Weights of a small contrastive audio-text model.
Data: trained on synthesized solo parts of chorales (CocoChorales), 125.8 epochs.
Rows from block 4 of the text encoder of a small contrastive audio-text model, named by matrix and row number. Rows with one number within an expert belong to one neuron, the router's apart. Each number is 500 + 25 x the weight over its row's rms, rounded and kept within 0 to 999. All counts start at 0. Numbers have three digits each.
Before each expert's rows are labels from the 100 texts, of 14848, where the router gives the expert most weight on average: "fires on" is the input token at the peak. Only what is clearly more common there than usual is listed. The data: synthesized solo parts of chorales (CocoChorales). In brackets: how many of the 100.
# router: router (text_encoder.blocks.4.mlp.router.weight, 4x256), inputs 0-255
# up: expert up (text_encoder.blocks.4.mlp.up, 4x512x256), inputs 0-255
# down: expert down (text_encoder.blocks.4.mlp.down, 4x256x512, transposed), outputs 0-255

# expert 3
fires on: "3" (10); "e3" (9); "f" (9)
router.3:454491511499506458487540465479471522488463462446483473492534495501527533503501490463542543486470499496510540505479487541508504544544495503551496495513488488526506518532491446466445514531505462496497494496456506471551520474481505525495482534521509500481473480483514470519500481518458515497469516475477497491490557506478494458508492515524561498511486498506494480476537500523481523519492491535469485504520535538521489451463497493490506467461508469453504463482479480521507526475509493449507534448507487506475480448496472497488465515516489520505485492517440525543509457501519523519526490488514452468462499482482547488482507505508463482454478538463456504495510506505533496487512476509462484560507483516498512509489514531498533489508521498495484534495492466529511486496517469
up.2:497485496492500441488541502552517518501527498486517493474552493490539521475477497471522504496441500521508518467510484519478486478522478446558520548486516523510507510492457480485475466459456472494516505506489531492503484484521531525527534512533448477512496508479554533534506486521543504503501503501464513492493530506515513462527466501517527466457508495503469519457494498516490489493441552522486529503471541571537486461520510513506502452492524513486534503488510517492509518469499532485498485499518526486475497491513458525522495502503491506497485525527484512504461495510490498545535476510523457493477542492524501502490495496495500497473495515468516515485522554533486453492520471519455522528502499472459503500510493506500524501540492561459465495502520454468448465483484454
down.2:461460533511493520487565458489461493517472473490480497453506500520452486507536501488529501530510522472510497510470489479481489510512489491509492518525523524509491525531505494495486459531474501439504546459479503518502488516522471496483512489526430469481474564468506477497481508520495527512505497500507498475491520522515476510478493515520502471544423518494468545489494456470496505516494531529479511536535522561501504437522517491465518463502504491511515505480501510470483507495533485492501448493506467500515462514496487481484499518501489488479528521528481531462484483481515479491492424502524498507489502498467507471412468461514458453483477519440492559480498527477483466541471477476486518503523466514506508490507472497505497493502517515501518478499525485519502483470494478
up.3:524511487525498493510499573546535524527543520513545502519511511526493480491490507512504422479484514495484477479526504489502471425483503481490513539509501516479483473487510512522489531478453486502533486506525480522448473463494554490528513484472503500512532495451502524471515497502489476505522500502500507512515512494525499550509513501483483501500499496541493530486495469479486486451451507483486513457484490470494466516540521500521507526530500545535523544529524548483497515542494515535537524521494529510505514535519529502546530490461480492500501527426507442467516546508478479476498515503494536509567491535504458510498503496517550530520513493526559517478476495485488504517519509504534506477489485484507506503517484484544487521510498478491518463486520553456486517526483513
down.3:534491481494488509501475524498457512501505486556499506548503491503509524481507517480491517538517496511524490488531518530484534527531462522501505508498458526469503525453497516521526488461532492520505456511559496503509540478501526484495493479509546482501525484485526445473538487482539485514551478476540502502521493494484520519535511530532482539504505486516512468519472476474482498490478483486530520516493479492482550550505476486520514555513496524498510457497549437509509475488506518507516470470524508481497490474494466536515487484494502540509520490474518503537481526524470493518533550460460514540511485523546482510512529526489530571528439524537522502511502493495512560528485522504539488530491529525504505526503469527519514487503491530506510510435525556501520492519497543
up.4:514507489508514483490524484496535551505502511505497480532489494517516518474451495491455528458496468531505510462480490499479477507494502500501496469496499496501488488474479494503464523475539505510469538485510508494548499492440520518535492501466513515504517488496485505564529500548482470503516494506504461497480534519509518455545491478465507519470517475533516495450530493481514516453453466525503523488510515565502469494497537525471503473491517511484503501500515511497501500502453504463459542497512506556408494452470443507527479473521525526482491508455515477501479510550487527516474479501527481511507495517578495520513504516478521467496491501486494470511495499505534491454531504494501538514494532489485489478493534519481500515469469505518505496433439497455523487465469520
down.4:497461483516492518543496486510515495471523480557506485527496450527457490477540544493535476524503524462484453507501491508467474507504537489513461517465486470494463492525507521515484558483526499478490522476485486486483497506509489496461532490454523499493506491502484529477464486532461508497466486483528499545490516508476433506542482456523548505540495532469512527478471490467497472534477470515525485509512505486534542482510516505513503487510501535481508468485502532512482489505556459525470510474506453520478485511534513501483477513515497469475488529461490464500485509465503480463517473496503501547500515504511465485490460496477482476508505568510510495523502468456478475501467481511465465501514463499502488455507451516515493497522508554489464463467511488444543483462491462
up.5:512537521531491481527544487475493536477488495460469480478496489500562510509464488481474528503482497526515502472471497516512467524486484476541476466504490465547504492485548510498462572510528467498490515498483513490504558440529516492481491555499485494495499518500493489539481455546427493502511486455494523523489526503482518484496471499517530477513498520518500508487517490475491492496459489545503504545496485489555507464488477503500497474480530536474494477506460502488507531491485506507450475419474482484525496524505470476478456505487469495506529515513531516526513498530495484550545506500466477491493507505496495461508511545466510543485471481495494507456534482481492507490499515504539466509509550457472507494525488515437519492540476510515485485480470540483506464509525499
down.5:503490510478489501479486462456473489545496503477490491478482545547506498495506478507515498497480483523458508510470485515525540501517540479495522493539512516474475526540513482513464478503489516496503505497463495477500477548535475468470475509521528487476515501512484441479505503521477535472480548533513510503507473493530516525487561522516487517515459541498485490523506494540486513548550495476489484504510487483481510483537480526501500497525505479468465518521500471501517469498501487491539472520496492497482492477453500473467468518477503471508528507516456536504537431505481506453494475458492510489484475486456483492484489477504462454473476477453461528495468499498509520511547496474519487542495509468541461519534557482487471472464488461490490558554508461539478530535505523
up.6:493529485492498467520530495507497562498487504501476498505488510462529501502510499460499496486506523488491521509477494488514498517525479523543507500517441487544501486478553540508457547507494470499513509485508507472521531494504464495486496529490474507474485496506483464548503474559431486515498520466476504522488529510473521534469494505506546462514528550540499527516523474487488459477498514528477527496499488514541486471503483512518534523501505518495515506484465494500539515504493554522452479454504513533522501523547467479477495479479437511498582539499535529522531526500507463496511495532454505448528499493503485463488490517518511524507499517491521523424532490459499503501495510529530468511490507473495504496517475517434492503543479514505484472471445516488535496513493504
down.6:511511526530504488481492481474472500548496508472492499526488526536523483495511453506499511499494490519488516515464497533545561499499531453478517485550499523465503516536532475505493491484494509532483465473500479485497494518505499486493476539484539505504511482535497481490524489514491519449496524536509511501502448506529514512497524517514506519486483524498504483506526509529502537526523498500514453500538459441475474490522504508527490483532489492459464500515494480458532504500478463492526510527497504492467482465432492458494439537493534463500504490507462506517532437501471535486506493471505516469477480511484492515491514503475476463461492469482465492544475510513518547507568517478515491556523506476532481495495564486514503471460470460509498562530514491532467530540521536
up.7:455498513514496434456526479497474475515502464447498451464490507478502511502522468479556514503437493464554547521517519526521474508536517493519437558513493517529509495507513494490454488490453472494515518475491481471502463464547518504487515494514495492472495509497526464534511473492471500494541523459476524507529517509507525504486492494500516484515499520511450513493491454518526489490491471526446484501503497536511473487511514508498513518506474491473470477475474492473496520484494473464504503515517538527507453427505476477494485522465454504494481512499488498511515504464505479493507499446473531435507506520504498484433486495532496520488515518480534535419513526494505482480524493504482494498486483487495517507509479487482515508501486512447458502526487491523487459501485451
down.7:470494507519504559503502500476501480502476503441524501537484478476504524527492492493523495541505510505514517512483508480510499533480471487516490498502529528498516535513507459469473488510502523447463511516496479532533553477489489484498527517519450505491515541462523501482504498506489512487527495492503499496474472538496503518499504534530492502529448468507501512482544477493490521528447489488475514521524514541486498437480554521485481466480548480492519502445540483470478548515533492492503469491506479475518477508476512457504541518479483539493526480529481542482548482472514518471498496529514505506474529467498508460456486445552451456447489552432513496498470541504455498517501485499451484468528512487523490484508511485483531524539533487489502496510518487496483489492539480

# expert 1
fires on: "c" (25); "double" (23); "clarinet" (16)
router.1:459442504550479483445470487496488492498523542523475521518523529486467507518533542538523490488545502485512490542505495494497505483509441515525494467497492514472508514493488502528522506446527497529488517526508490492483499498515514484497476546472485493582498489505475500490524476462520504504506473542501510479528462535508464522511552501529469544517491513539505470514520512520549461523514482501522478471475474477487478523491453489490476462482545503453469489495476475470491501518454454501530513512476527497485517459481517501506522468485463495504498430515522492510481480524482516477512532510484529502484477479461540442516498534530503488470498496499465504485506496486531504497475536527546493501478508461505477512521528501530502484511541462495537520527449519526497539516504529
up.2:511477490496498481508504548505497476496480480503506489469498486483513466497518480497489431494501475506495498506483504481472508496463557516515513553484545560460502494490490552488495497507438552478513536511515485456404502490566494498484521508466460473495505543472539528488494493472485492453505527505515519494501500460522519498512517472508446512495519534482490517513487464474516476467476512507513529536507497542535526481542491514477501452488517453505488507529483489445466456517513499509503446512493490496504519521492471472489523498477454484495490524479518490464512523483487490504484478465464563461537547508505434509502489494490493491514528473502523531478499466476444505511507502510501488451522494486499505511532513490505468505497480503511500472542493521485511475527490500
down.2:511535505476484527509484480499481489529503447465488450471491530474498502507513499464501516551515506512479503482510517533505498544520492543515498516525512518515509477481496497483491469562520498532527486495480524495467479504518477485492504493514477504466503511496516431543503552511523502496505508521506471491486474459511505469474516536453522500517481493484460479508498470511490560500517503513470555553489510525494519465540502524555548505512479456514512557491534475491498502450461484488530447506491526483536482525511493546475481497462500534495591495509475544487505489525512475434502524509500498488499488497491499510451489471546523489470484500473483516461494503467527489490516497508477461471496518519511513533507503466491496531496530530472442521510514484532486494507475470
up.3:534543494488509496538500486538521473507470480500521478489489470485466447473498480497511453523488502466502489475471494499513503519498537466477504531507503423526498436496515491485518517480485502481554497462478470502484448516520508527485539467482502527483479496505504532504490512508511517482491514505516481536508507473464492481494472463498518455528502516492482519478478520490509509472507522530500486461491525474479526521507519494489500511504475512515499517513480530512469477537506511535480519517514472477510491509569568518473510542505535457477383501453490444489497511458533495508508482491489518501503509497506508508480504447495499496520533517518505515519507497486465500516457458450437508497496477535501499487463451488533477522497480537517483510484509496486476503493478438
down.3:517506515510496503513513478516531492499536488515499478466536539488482483500526509508524474508538519507473503464504549547496532523467500534510494519492556472506492460478453498462511527532507510528517504521440512477454475513552492491487464514476500500483505515494437502520499507537496490482469520507503496544489505446518480451521501459453494493510499533492501496497479515511495517516542523538452511488499483481507519510548461520522554465480486528489515560523468560494466535497486456498487513470456520516484466499522544541484447527514513467512441520466475466463496506506506476487488507482485480486503494476487503484478500470486517494497473499497466542491515475487482462475524523466459459491489491496500478507517491451521502487511547540498463534504512476523505499487456495
up.4:472531499496525448483532478503492475476470474488519470466506456506479476476484505486538472534493493504509502475493515530469436511511519447492474499517445432552508488486481508478537489516503468483487516467470478491500484542497545524496501493467472513494490526491489532525494504550491487509489511510479503525504506466471513452465455477502515486526521528489483548441464511489516489490508513574510501490493513503481475459480510498474493467485501491477537478464435511517470487509449493498480538514526510497489512489545565509487491536527531503500493500488512512531483498522529512531508453486450522514499513525507510479485491484494488510524522502513560510491512483520468494467467481480447532475499477509463504497457462484488497495541496530513471482461466474497481495475490460
down.4:484460521526535529494511491549517478500516482537528464508496477507501510463533504495519484531536503479464486478504511519481501533509533492489497494510523510475502512510478504451516456519511454524438485490443484478464511565531487463490483518506508506498533513492474486516501502515522480487441518502520513498508476459515450494517457487486506501528521506491500502451478480513463521532518522494514486525492487505505527497509475499554526502505495517531508496492441477503480521440492421522515507544508492489502486536543507515509501521537529520514512513528520540512500501479522493513517499498491488508500552527504461523491528506488514477505517531517547513524528488494473472513525522524456513480515498505509503433506499468505542474516530559512486538522560448513466546459460513
up.5:519480503481495524500496585552532527552523527582512532517551506506467516496506528496467454476519514479465461503498475481462515475505508508479514500486512514473438503474499530526517458464483499516520505499524515512449484528539453473503491496500471528508528538519470505498503510505524467488526474533472528507511502503497515527515516493473469511507525538518504500503488492523472436498501531475478513445482474503507475514540501513519504558518509531566527535509525503484496492559516512557522474536488525512501502583503507523539544489500500500486534498488528513458462528537498489485498502517508533494530511506517486519518515523507567517506520491535521502511480530470497500507499510513526507470491510492512491495521512507517483490499484508489526483520529514470520522507478526
down.5:475458470512511499457493510530504489502519535544475542533540493505482501490526498514507531463518533479540503487531532463496501482498479494473486483497494471478489468470482556566481522464479473520517544531545514507464508472510515520505487478444518489541507500471483522507503496483500492529511478477511509501510507524497447520533484496526471453509462474508540454506494504477483472467475491505559509491514518487542519505501479500486477503462515532475524456494493462503491483514506473496506525461493481503462475515484495471525511492517487487503487469476513445447489523489476539491457504510519449511487497497491496502542502564470515514473490516523473539469520463497529529493470520530546489524504489485522471470523518536496532471507490472508534435481483521452514539517475527
up.6:493500467506534498456473510546480495509511506544466507530524500503456541503484526495517470517491510513529497470545466513456470504532493503488509477546467484515498505495462527570532459460468493498484535505519491499483521574482512525500467496486530500547526513480482502486508505480520504514552516487466474520523493518475514533534480504483512506569486467485524495501464476513473427510509502493499531468494492479456472469473482498491488515474545517498494475505523469461507491473495538531525495519472518542484527471503508523510554511480500535487505474497575511494469490513486534510546497445497567482468528514511509507539505516534497501491502528484508471510481511537523520493453502523513545490487513511486502477511513509534477492549492503504526513507493492517482539507530497
down.6:514505489487529495490515526476511519492494484518558524523500454501490541476484483487494508506454502509545449516534482484522483472508515464515492476473492495521491495526530487504486519484497477491484488484511493518545530469475509507528574472489493515511485493495511558476475511472475489501524476494532495475513518519456507537520445515550507476523543474496470534462505491493478479483472533491555496530488540504487499489469535514504461520537493515481532432463497503521524517467505507532471509491537477518516507525507481448523517485495485526468481502493516477521507513494524535513527499508504477500485554474531483545526487495500491494495523545514536433515501528541462472518511445537523519510553523510485502511494477561508542499541460482461496464494495477459506489479495515
up.7:516517520496496481528519504513501486509476483505547461447514490513462467495481498490509441524471492449482521476491512506492460520495551505489468532474503497525505452503505517481496496528495487502493514495488462442509449513499521529477514511449503499486485523477491533517479524530550480502468535472516510510529506459495460450471486449478499493471533521483475531460485499514509523491497525532499522474501505509484475492541535500469494466495497513498494526512466528514471487492507461497472527548532523488491496468540527502463482522507561447505415506498494478507470522506540471512520452491480534498523521514522468500486463458467494511533522505519504517516533477500476488528506502460477504470504455502471497492499457488547491514525480553516494478493500443487491487463481479
down.7:550502558544505492531486497543505509501499464524501474501538516514468461476510502485514471521533515512490493499505499529485540532494528513481483481480535520501541447506492449447518511508529515524481483491438482481483484517547498497511481513499508506481512511534495510503489487505506512467450483470496494493504458458474484451536467459481507509490537528458478518481461503507503528565519500533497464509494462488495517508540491470502524473497504513486469535526461546522459523492519455498485497512498480457499466485515517521461456528520537483522465518497487499504483469480539488514543501504501506459488509488484511499481502478482483497518493540480494493536535489506464483508513514457477465482539523489476506500525488446566521518517529557505486542482516458515466502457492506

# expert 0
fires on: ":" (34); "4" (33); "tuba" (8)
router.0:491497509469479540515499513483498503490488461503535496507494501483520521519507513505478514525529510528516497514504519506514521541501520517480512482512508518476504551513527468486491461538502545458447459511486509551519542496535469479488471481557499487484495511497489484461489465516478512484476488493530537515472505479524555502496489533488520478503522475461517493493486493486451539517496490479484477548533506546507555496476507517495510517498501489526515498488519481521513497467545524501478475448481466457549463566448452492519517503511491560502601506538510553515519482472509532497511486483493488499510536515519492512483512485477472508521476523493552471541499497537449502504502503516474507482521541528509502519491507523453540484491507480489501492494563517520491497490506515
up.2:514495501503501460494501456470504477501506499477480500493505501501509499490491483492531511491480499465506513483494504506491481458505498479504479495521503470518506453516505514505492556488510480516536534511491508488490476489504563520487501511439525507511499504475509507543501518500506492491490488502507463494519483519494476478512508489513470517508492524517490474508516511471527475495491480527513499488497495454478472502503484496505493499491478511472495496506490518508503496535450471462518526522485507568442514401516532537481462500480500434489359479449495399498490475539492488499492508492499486504461470487467517483519487528501483489469510480477419500488495484480558507483488526481521496513504473489496497503491517503543493487474497503490498526481434463499489509525487471
down.2:503487534508505508492493489537514507526520509464508506515535480441530542508491476482477462493499527535515520513516477486490507543473488519504490528512533492563525468464513515474525496475469484526515458546436511485511490505515495494488518532512475516511491479482515528512473493478511465481546498478484508507487467499452504487540535508527527499504497511466501480464513511524534494496529498504473473484455458490517455469475491490487491531504493498532492507512478505501528547502466504499503469548480528494532529518537521547506505488540516501488469458519530501516543505470545456531532509531519550457502508445480543487504502469538524521463531512510516473462552544501501488509510532500492466487560547499487470517513491509457512534538535503493509521485510496497489439528522499
up.3:523492509515496472499491467480491482504488492490481495498510490498498480503519495477520495492513492473491529483490533498474501479495489507537489523515507490527517446504490505503497565493504485520511522515498494495476498510518541510484519503431513535489519474471468501548502515519499499484494488500487455485509476516509461480516519482503510523506480515514496485519521500477524468493482477553503494476513480462481495517521484505496500474475493508445491499524482504494502483527466462469523541506472516564441491421519538511477462495485496441488410460444502415507502472541478503521509510482494496487431479463467493474500497540515481476460504490480415494491490482463569506476485523496517479511486472508513493514491516495532495481498492492496512520475420467519493504523492480
down.3:488443502488514489518489501541518535543544524529539549494518503491506558494513518486489491484548516491503491505512483520504500485513489540498514478484524512526472499478497524488488508502503497519540472553452541498522489487525470489521488511522504522466531475507505491480460487478526491495517469498470542517469495509477487492551531520462515480537527480477500478507485496501511455496500470479466500491462476513518496518510471496538512513502504483512495517538471461532551533477514490534542471498449529490512531521549498517506525480493448533514482469548515505521531500491532484517522555540512524451515510473473506515499532543567508548523515509499514441482557493481491484526494504528518464504521552542496471517518510515462488501528548513490533489532531495519512488487491523
up.4:518494502498495449512491462483510475498512492482482498499503508516498484500497495500525510489497495466505511493492510506488488449491494481513483507514511476518510464505498509494496577490512494512519523505493503483480472483504553522490515503425514498511503498490496519541502502510501493499496484496501463491500488516490475459513496489505481532485496520510493489520511513483520487497471482541520497480499491459479476493513497490495497496493481524470490499509490520508504492518461468478515535516491503576437523408529541526484438497488502439487350502459490396506491491530493494509505504495499485505464476475472489477519487509493487489469508481477418492496510482485538506475502526479508494513496470484491494501498511509536497495483500515502494522475416458492479502513492471
down.4:498488543487522520513502469550503510508504507492509527495549499454527535482469510480490491457518493521491487494506482506487494541503505520503504506513523471506507473484492517483543472485485484530514451524426528490504489519519491490476502505510471519508504492478503525519492504484499489452521498484462509514509490470455495480578538530507524488518499505459485476477509523521519453503569507498465487498439474508537482482520458485499509522485488487503496496530453489529521515477491524513502473529452553488540510517539511526501498498569509526517489478508516531504524492487531461548518506539496538462476502468464537520498516473512509483486550532522533456473531536464510483496502504526463463480547523505478462485490476474450483499530551502507510539501529518512504469529519512
up.5:515497489497501458500487457473506487494503498486476506495500508512510485491495492498528505487498492467501518486488504516468477455510490478518483494512501476517514455513495511498492566495514484522522528502503505486474477491505565514490506514431518505506497500486494512551498512509503491500496488490489454495512491515493483459516495485503485514497496521507497491505511502482525487492473480541511502492496484458473482503510492502496491490481482520474487499517482513495502492524453475480521540519494504571451520407524546525484438492487501439495362490448496409505483481539491490515502496496495485501460467480474500478514496516493491493471501476480408498486500470469551502477498516482510487502488466489484493501497516504531493501478495504499492527478418460494483503517491465
down.5:481460527494521514505480492540496511495529511487520521490527496430515570484488494484484480451496524530513504511514475507485521541483507506502501523515517487520516477503505524495540494484476471527499468530445518509522473517526496473482505529508481507505517494492502536497486504489499476456526511485464512512477476491442499504579528534508549497499499507463490474480504522545541487513550503487450485502453468521536463450501444488503506541478503504498480487523460479517519505441520515511500477530470545483530525523518493530494497493543496522500460498531536517527541496474521481532547502514525523453502505458478526515482514487513503509477530530524499481473524532498507474487526524500500459493542533475483458517513487511468502520556567497506516537506506505508482468521525490
up.6:514505498493498449508503454488510481501508501478472499502512500513497487496498492503533507489492493468509513482493508512479480457492499480525479499511511475514513465508486508504495575492521482510522531495494505492484470480509554520491514512431511506505496504489496521543498506510497491496495486492501459493511494513489470468501491488507479532496498521505495482514507509478523480496479483538517492482492491453477477500509498492497499497485487522469492498507479519499505491521460480475509532518497504574444518407529543523482442497496505437496345495452498402501490489530482497508506499494499481507464473478477501476516485512497482487475504482481415498495507481484545507477495521488510502514496467483488503503498512501542498495481495511503496525471422465489485500514491470
down.6:494486517497543520506500460544498519509524509495499526500544486457512534497497509480486478456510508523503497508508477524477506527488508521501497498527506474521509475474493530491546475478455489536525444524430528493511482534504481496474484520525467512506498499469501523513490496499501484450532493483458498521503482479450492489574549522499524490521492508450502474460498518524539469517565499486479483499450470506531473475506464495501507531484496496498500504524453485534516543478484516495507475534459549489540511521543516533501496490556515509504475478515531512511527497483546469535529515535504522444486488467459524520511513478526515485473530523517525461480545532477504475511508519525485477484547515484477457502489471502463488505541550499500509540499511493524502471519524512
up.7:521505509503491449506498469491508485494495501491473503500505496506500483501503493486523522482498490465519514501481509504493480448501498481523477501505514465525521462522481511499500578476516501505521539497501497489475473481501556527485515510430512509509491505505506515541492509494504503491480475492492470490504487517484466476524489480501483521491496523502498490521495508469516477493483481533522488472492493464477488506500487496488495493482492520463485479501485516505489488521473471480512545511509494581461519421528534515463439500489495439491375501453499387514484487533488496512506494493500470503459485480476500475514495523505471488477507480475418501493509474487539505478492521486507498503497458487480503507498515506553506499478501513488507514460426454492489498506493461
down.7:484460516490519516477514435541492507523527502505521527485530486458524532483486496497501490454511494507463511514515481514472526540485518503524508513543510463510519481479478510495536451502464483541509467515421535480514489542526494495484494505513494506481519478465484490524527514538504491470505525467483472517478490476492496458581532508502530487526482507461485471472498504519509471489566513481486499503464481495508469486520442499523514527475482490502499499518473483496530547501462491497518464541449536490518506501532521528521497491560527491513465490503506517496529479491515460546521503510513507477463486460455522529519530497515532500479522512517511491479518548466535483512509497530455479497518512512485470466488497492483478485524562507504499569525528506527537500530509509

# expert 2
fires on: "d5" (18); "3" (14); "g" (11)
router.2:468507523518492500483493453489464476467506489467466500455470506545488507520507463482538517498455449504506530489511528515521469505508489464506515505522481488517529481508523504484550488516497439516538550516472468477514488544474513473484494544498484442497489485506552489542493511502527493505500498523491475490546462511476495528454508515533463547492471526482480505480486514480558506504494517497531526529470491494472467482490507489480489487478492481456463499496482490519457518468517508468472484554504512519498520439521511489490500507508526465510481548517526520531478491496486434529515491520518555534482495537489538508505464501532493492521482471511471511480525522484509534531478532520531492522512487485451534499520464469493469521533502508536457540503499479519480470466528498
up.2:516501491509514512498519518520516517525537520506554500499470469511504464491526475536496491512491499439513494497495507505527456416485515469477514518521493480520465509491496514554486481490441501499513527506551486498450486513481517512524486471509496498555507508478479505516510507505483512522526491499502506495550520504522515551478481510494486482492485513545505533502466484479495487461503486496513479477497517456506474498536531509497529556559494570559509509507520518466515504513483513503519557504461508555535516514506497503535551520476455464488542485490514483488517563526486471497478534467468508524540494529518486468501512527500554525482527474522550518467500508506496501492481507506526544456495467486499508502471450474489512475493479497477492458526477526477481517511470505
down.2:471495497505498445493529531483492528496525482527525460523544543536464509521512508515485510543520540549501498513496504561520501469479460490479541471498503495505500524471466446499468483512516525484480485481512528522492510421494484522558484454520518497535472508505500499477491499513495530477528497484514487501482526491529534456536480501455522470500524473506476488517483533504447552484496526511481520486552526493496506472502460508501538464536523494478517495519520492494546526489471518489496523431491494486513478518477474523506471489482503528500545510530498542473488528529506555488484529486516497484542498487495529510505517490485512548524467483495487522502508522534483473502539456516531526532510517508488504550505513547508532463508475499512461486490522524514488539476457521
up.3:499551518490500509455507447491476481464508480449482510460500475526481498520509515462559493481497469533521541495496511493511477551482477453546533519522477482520504489496504511488505469530494492506494549505483495461513524543511506474450500545498475452502467484509520502539507506546500527493483527494504468498516505492486498519496499533518536507489477531479504534497503515507514483531509537526504509509494495475473473474473481504470509464465474485454498471463463490482468515490529490518442538536498473524498488442538493456477491529534508505497438553519525526533498480488495467533503478527475531533433522536495517490515484483514490455478488491476493485474499529475503493517497503520480487516535458480468503493516464480463482518552491520535477523490532482490508473501545478
down.3:527496507499502515498485470513485487521532462491528519491496465509525492515536504480566463488487494437524498505479508511461480537510525459521501526521513471497455489542539527499496480524485483487488519494491489525503492519513518507471534501487505509467539498458534513516487526540494484512503501503506515490479522530463472510507471500517536502506489534501474558447504468500510524509475503466532501503503494499474477433494546484519502509502446513523499493472490500471483481461511481514526499579504492514487475485507481486494510522487505485471504517470499499494485487471518452507522455496494532538445492567496480533441468494541472473483531495483561492510456528440505492500505462525506484503501479553488507458469510497512481538464500538504449505475545469481502472490519469
up.4:526453466494509488503496553504513463493503514514524475532486495500474448484536464517508468518504495512494464560484496477516509438438488522489541510463548494448506519491485478521497494473467538466566545500542478478476510499490525515564517452481484498534513503515516501461513502449480535475494509501491473496550509467538510514507504488505470499489504502501503500524528505457496505455511486462510511490476549512513495509518488510489511477527514537536495498527533509487488504517478489484487514508476471541503477496522493493492535474519449442494522503495448489462494547484495499472442538470457507531525487491528501459511516487478532501467498484522479490494484494467480475494499463494484495495507467489493492508477464471511502495437484483502497492482465553481496522518456515
down.4:477481463451492469495501554512509485507507490548463471541536506488482520509495493450469486515507507580469511434547485505471490517488472517488503551484491522474498523510472503489482492521493517495487460506529510482488506499504493467521497457495535525485498494519501495475473501477489473436500534473493494533497501446530518495488507470517539493510550486498503478488503509476466514488496512525475480487528509513533511507529499530526541465517528452508535495539524507546556485487504512485495499437519509483521526517501460528530518482499499531480511488519536516456526527511493551474488512490502491465582537439530481473478525475484505524507490542505486515471476487539483491497531507523508499534498505495518503534528505515488531496517477527489498515511499519498496485542437527
up.5:484451503512511464467517497484492448491508489500501493497492499447524489513545482481538481464472519453480508493490527482474499471486563502507456515493502468508483505501537512481484537499479508471478510497486475485489512470510531535491475489469528500476529514462481480488500461512418493479475531439526536519502519488515481466518498484504505492550525543523521504481493470482480487484496450519482475510511500517501510518517507505514516473481476476483497484489457502485482515546491431513500533451498461510436479465501537472511500504497442499491441482472464441497545501452508488489504503451458498455510502498480479466478533511487510508475484510497509503465512453467477502489503520484465467511498481488527506499509506512467532459500498504484497491547463491514520487521491444
down.5:500505487495521504515463548475538475498473562501531518508506487472494553448487515533473500477478506518481481474537493496508508471515525514517460480503504525480487520536450476522520526464524493492537467510472518512517489490482512481479519508513527553487527479513475499439514540450532508489468525498499515488486482526513492496506505519521478523481509478522476470534479469513465486538492467450462482502472499514503532503489517487519469532483547454486543459492514486512545445511488506542559495487492511468500509501503502507496486488465532548480494491504469493529516460491493505488538526510513484506517516470454472499532517518499452488503510496443471516535487499547506496507508520495488518503465510501513495519512558503504515467513473447442564519525496460509501474536536517
up.6:494465463497504502480504569533512482514519502527526487515481488492470455482519506533468447498513504478458480502479495500515484419466518508479516554490508520466474500496476505530501514468435522488537522499567479463430499492475496498570499461441502485535512490511481522489491509496511514490514511495492492505523499470548512522482514484482470481489518498501509541505487493536487519460508514513493476482511504469530496466550509518502523498539507537537501499538540524464536503529469512482473500492475517519502490516521492476494539498510483426485525464466481485457502552513495479468449529471443501508563505499512476474496497500483530508495515499520501497494478484492489485482498467513509506487499463483504498498452474490509488488485477497479495464515462534489504530516457517
down.6:504486456465530461493480566500530479500508471556475470540504528501478527498519490474480499528514516570480495452537488534496498483513484555506525523505490523464509516486458516496499455498494531499499484500533504482458495492493508481528495458519530516505532515529523474490508513471513501465516523507475474513489480468517526502474509506483519515533529491512482478521479495479441498479500497487485539515495502540514516503505493559529537498526525443524540520541520512516544478500461525500528472475545506482492525508519459541511500457464517537473515495503541526473525518528487533469479533460503509458540530461512475502483561515491492516516493501466489502466490491513490519502547514484510517532466517515491519529544531543498513471498471498476470491522495495498482511545462525
up.7:518482476479493453533503532531524525511490496510518497521512495460483471492491523529485433478533495490480461507455456508491516472494527504481509533479525487478460463483481496504508535481481536500516469483515522501431470446503519534548486458457492525519496508477467537497502498491482498477518520506492495513486506501528496452540504463474485476477521474503510490485485497547509537458481472517492494449529489506542501511551511519504505496508493549538505530534518500472528493554460490519517490487480520514500514531489553520528478490508470414493475466461480460484490523501521518482481499481471503475523479448519461488492528478482532509472541508503522495499490467470476484444488487489471496429498489488515488498468505480491518503461503517483516474504487523491506506511455467
down.7:479465467483540518515483500477513490517498542538480489498482544487475506474507458490473532477499503491462473498520479461524511518523540567483485515469493518478529510498508514503518498486481502518533511502475480472501490532497459488478465471507526501459539499535464446485499503480489525498452475482511498481504485505509485500462536471528471530520504521495512450554496502510485492500558480456492491516480514494520526515527456532516488520503528496472467504531518509544475500517548479502508480471494473506463504505546495532488508500524493500523472495515490503512522520496492504491473538449513470444552490469466496507521549527490485498524506511500442507526544441502467476521506529469497490529485509469525495499517478518467529455506503500493535524550461505526511551460443523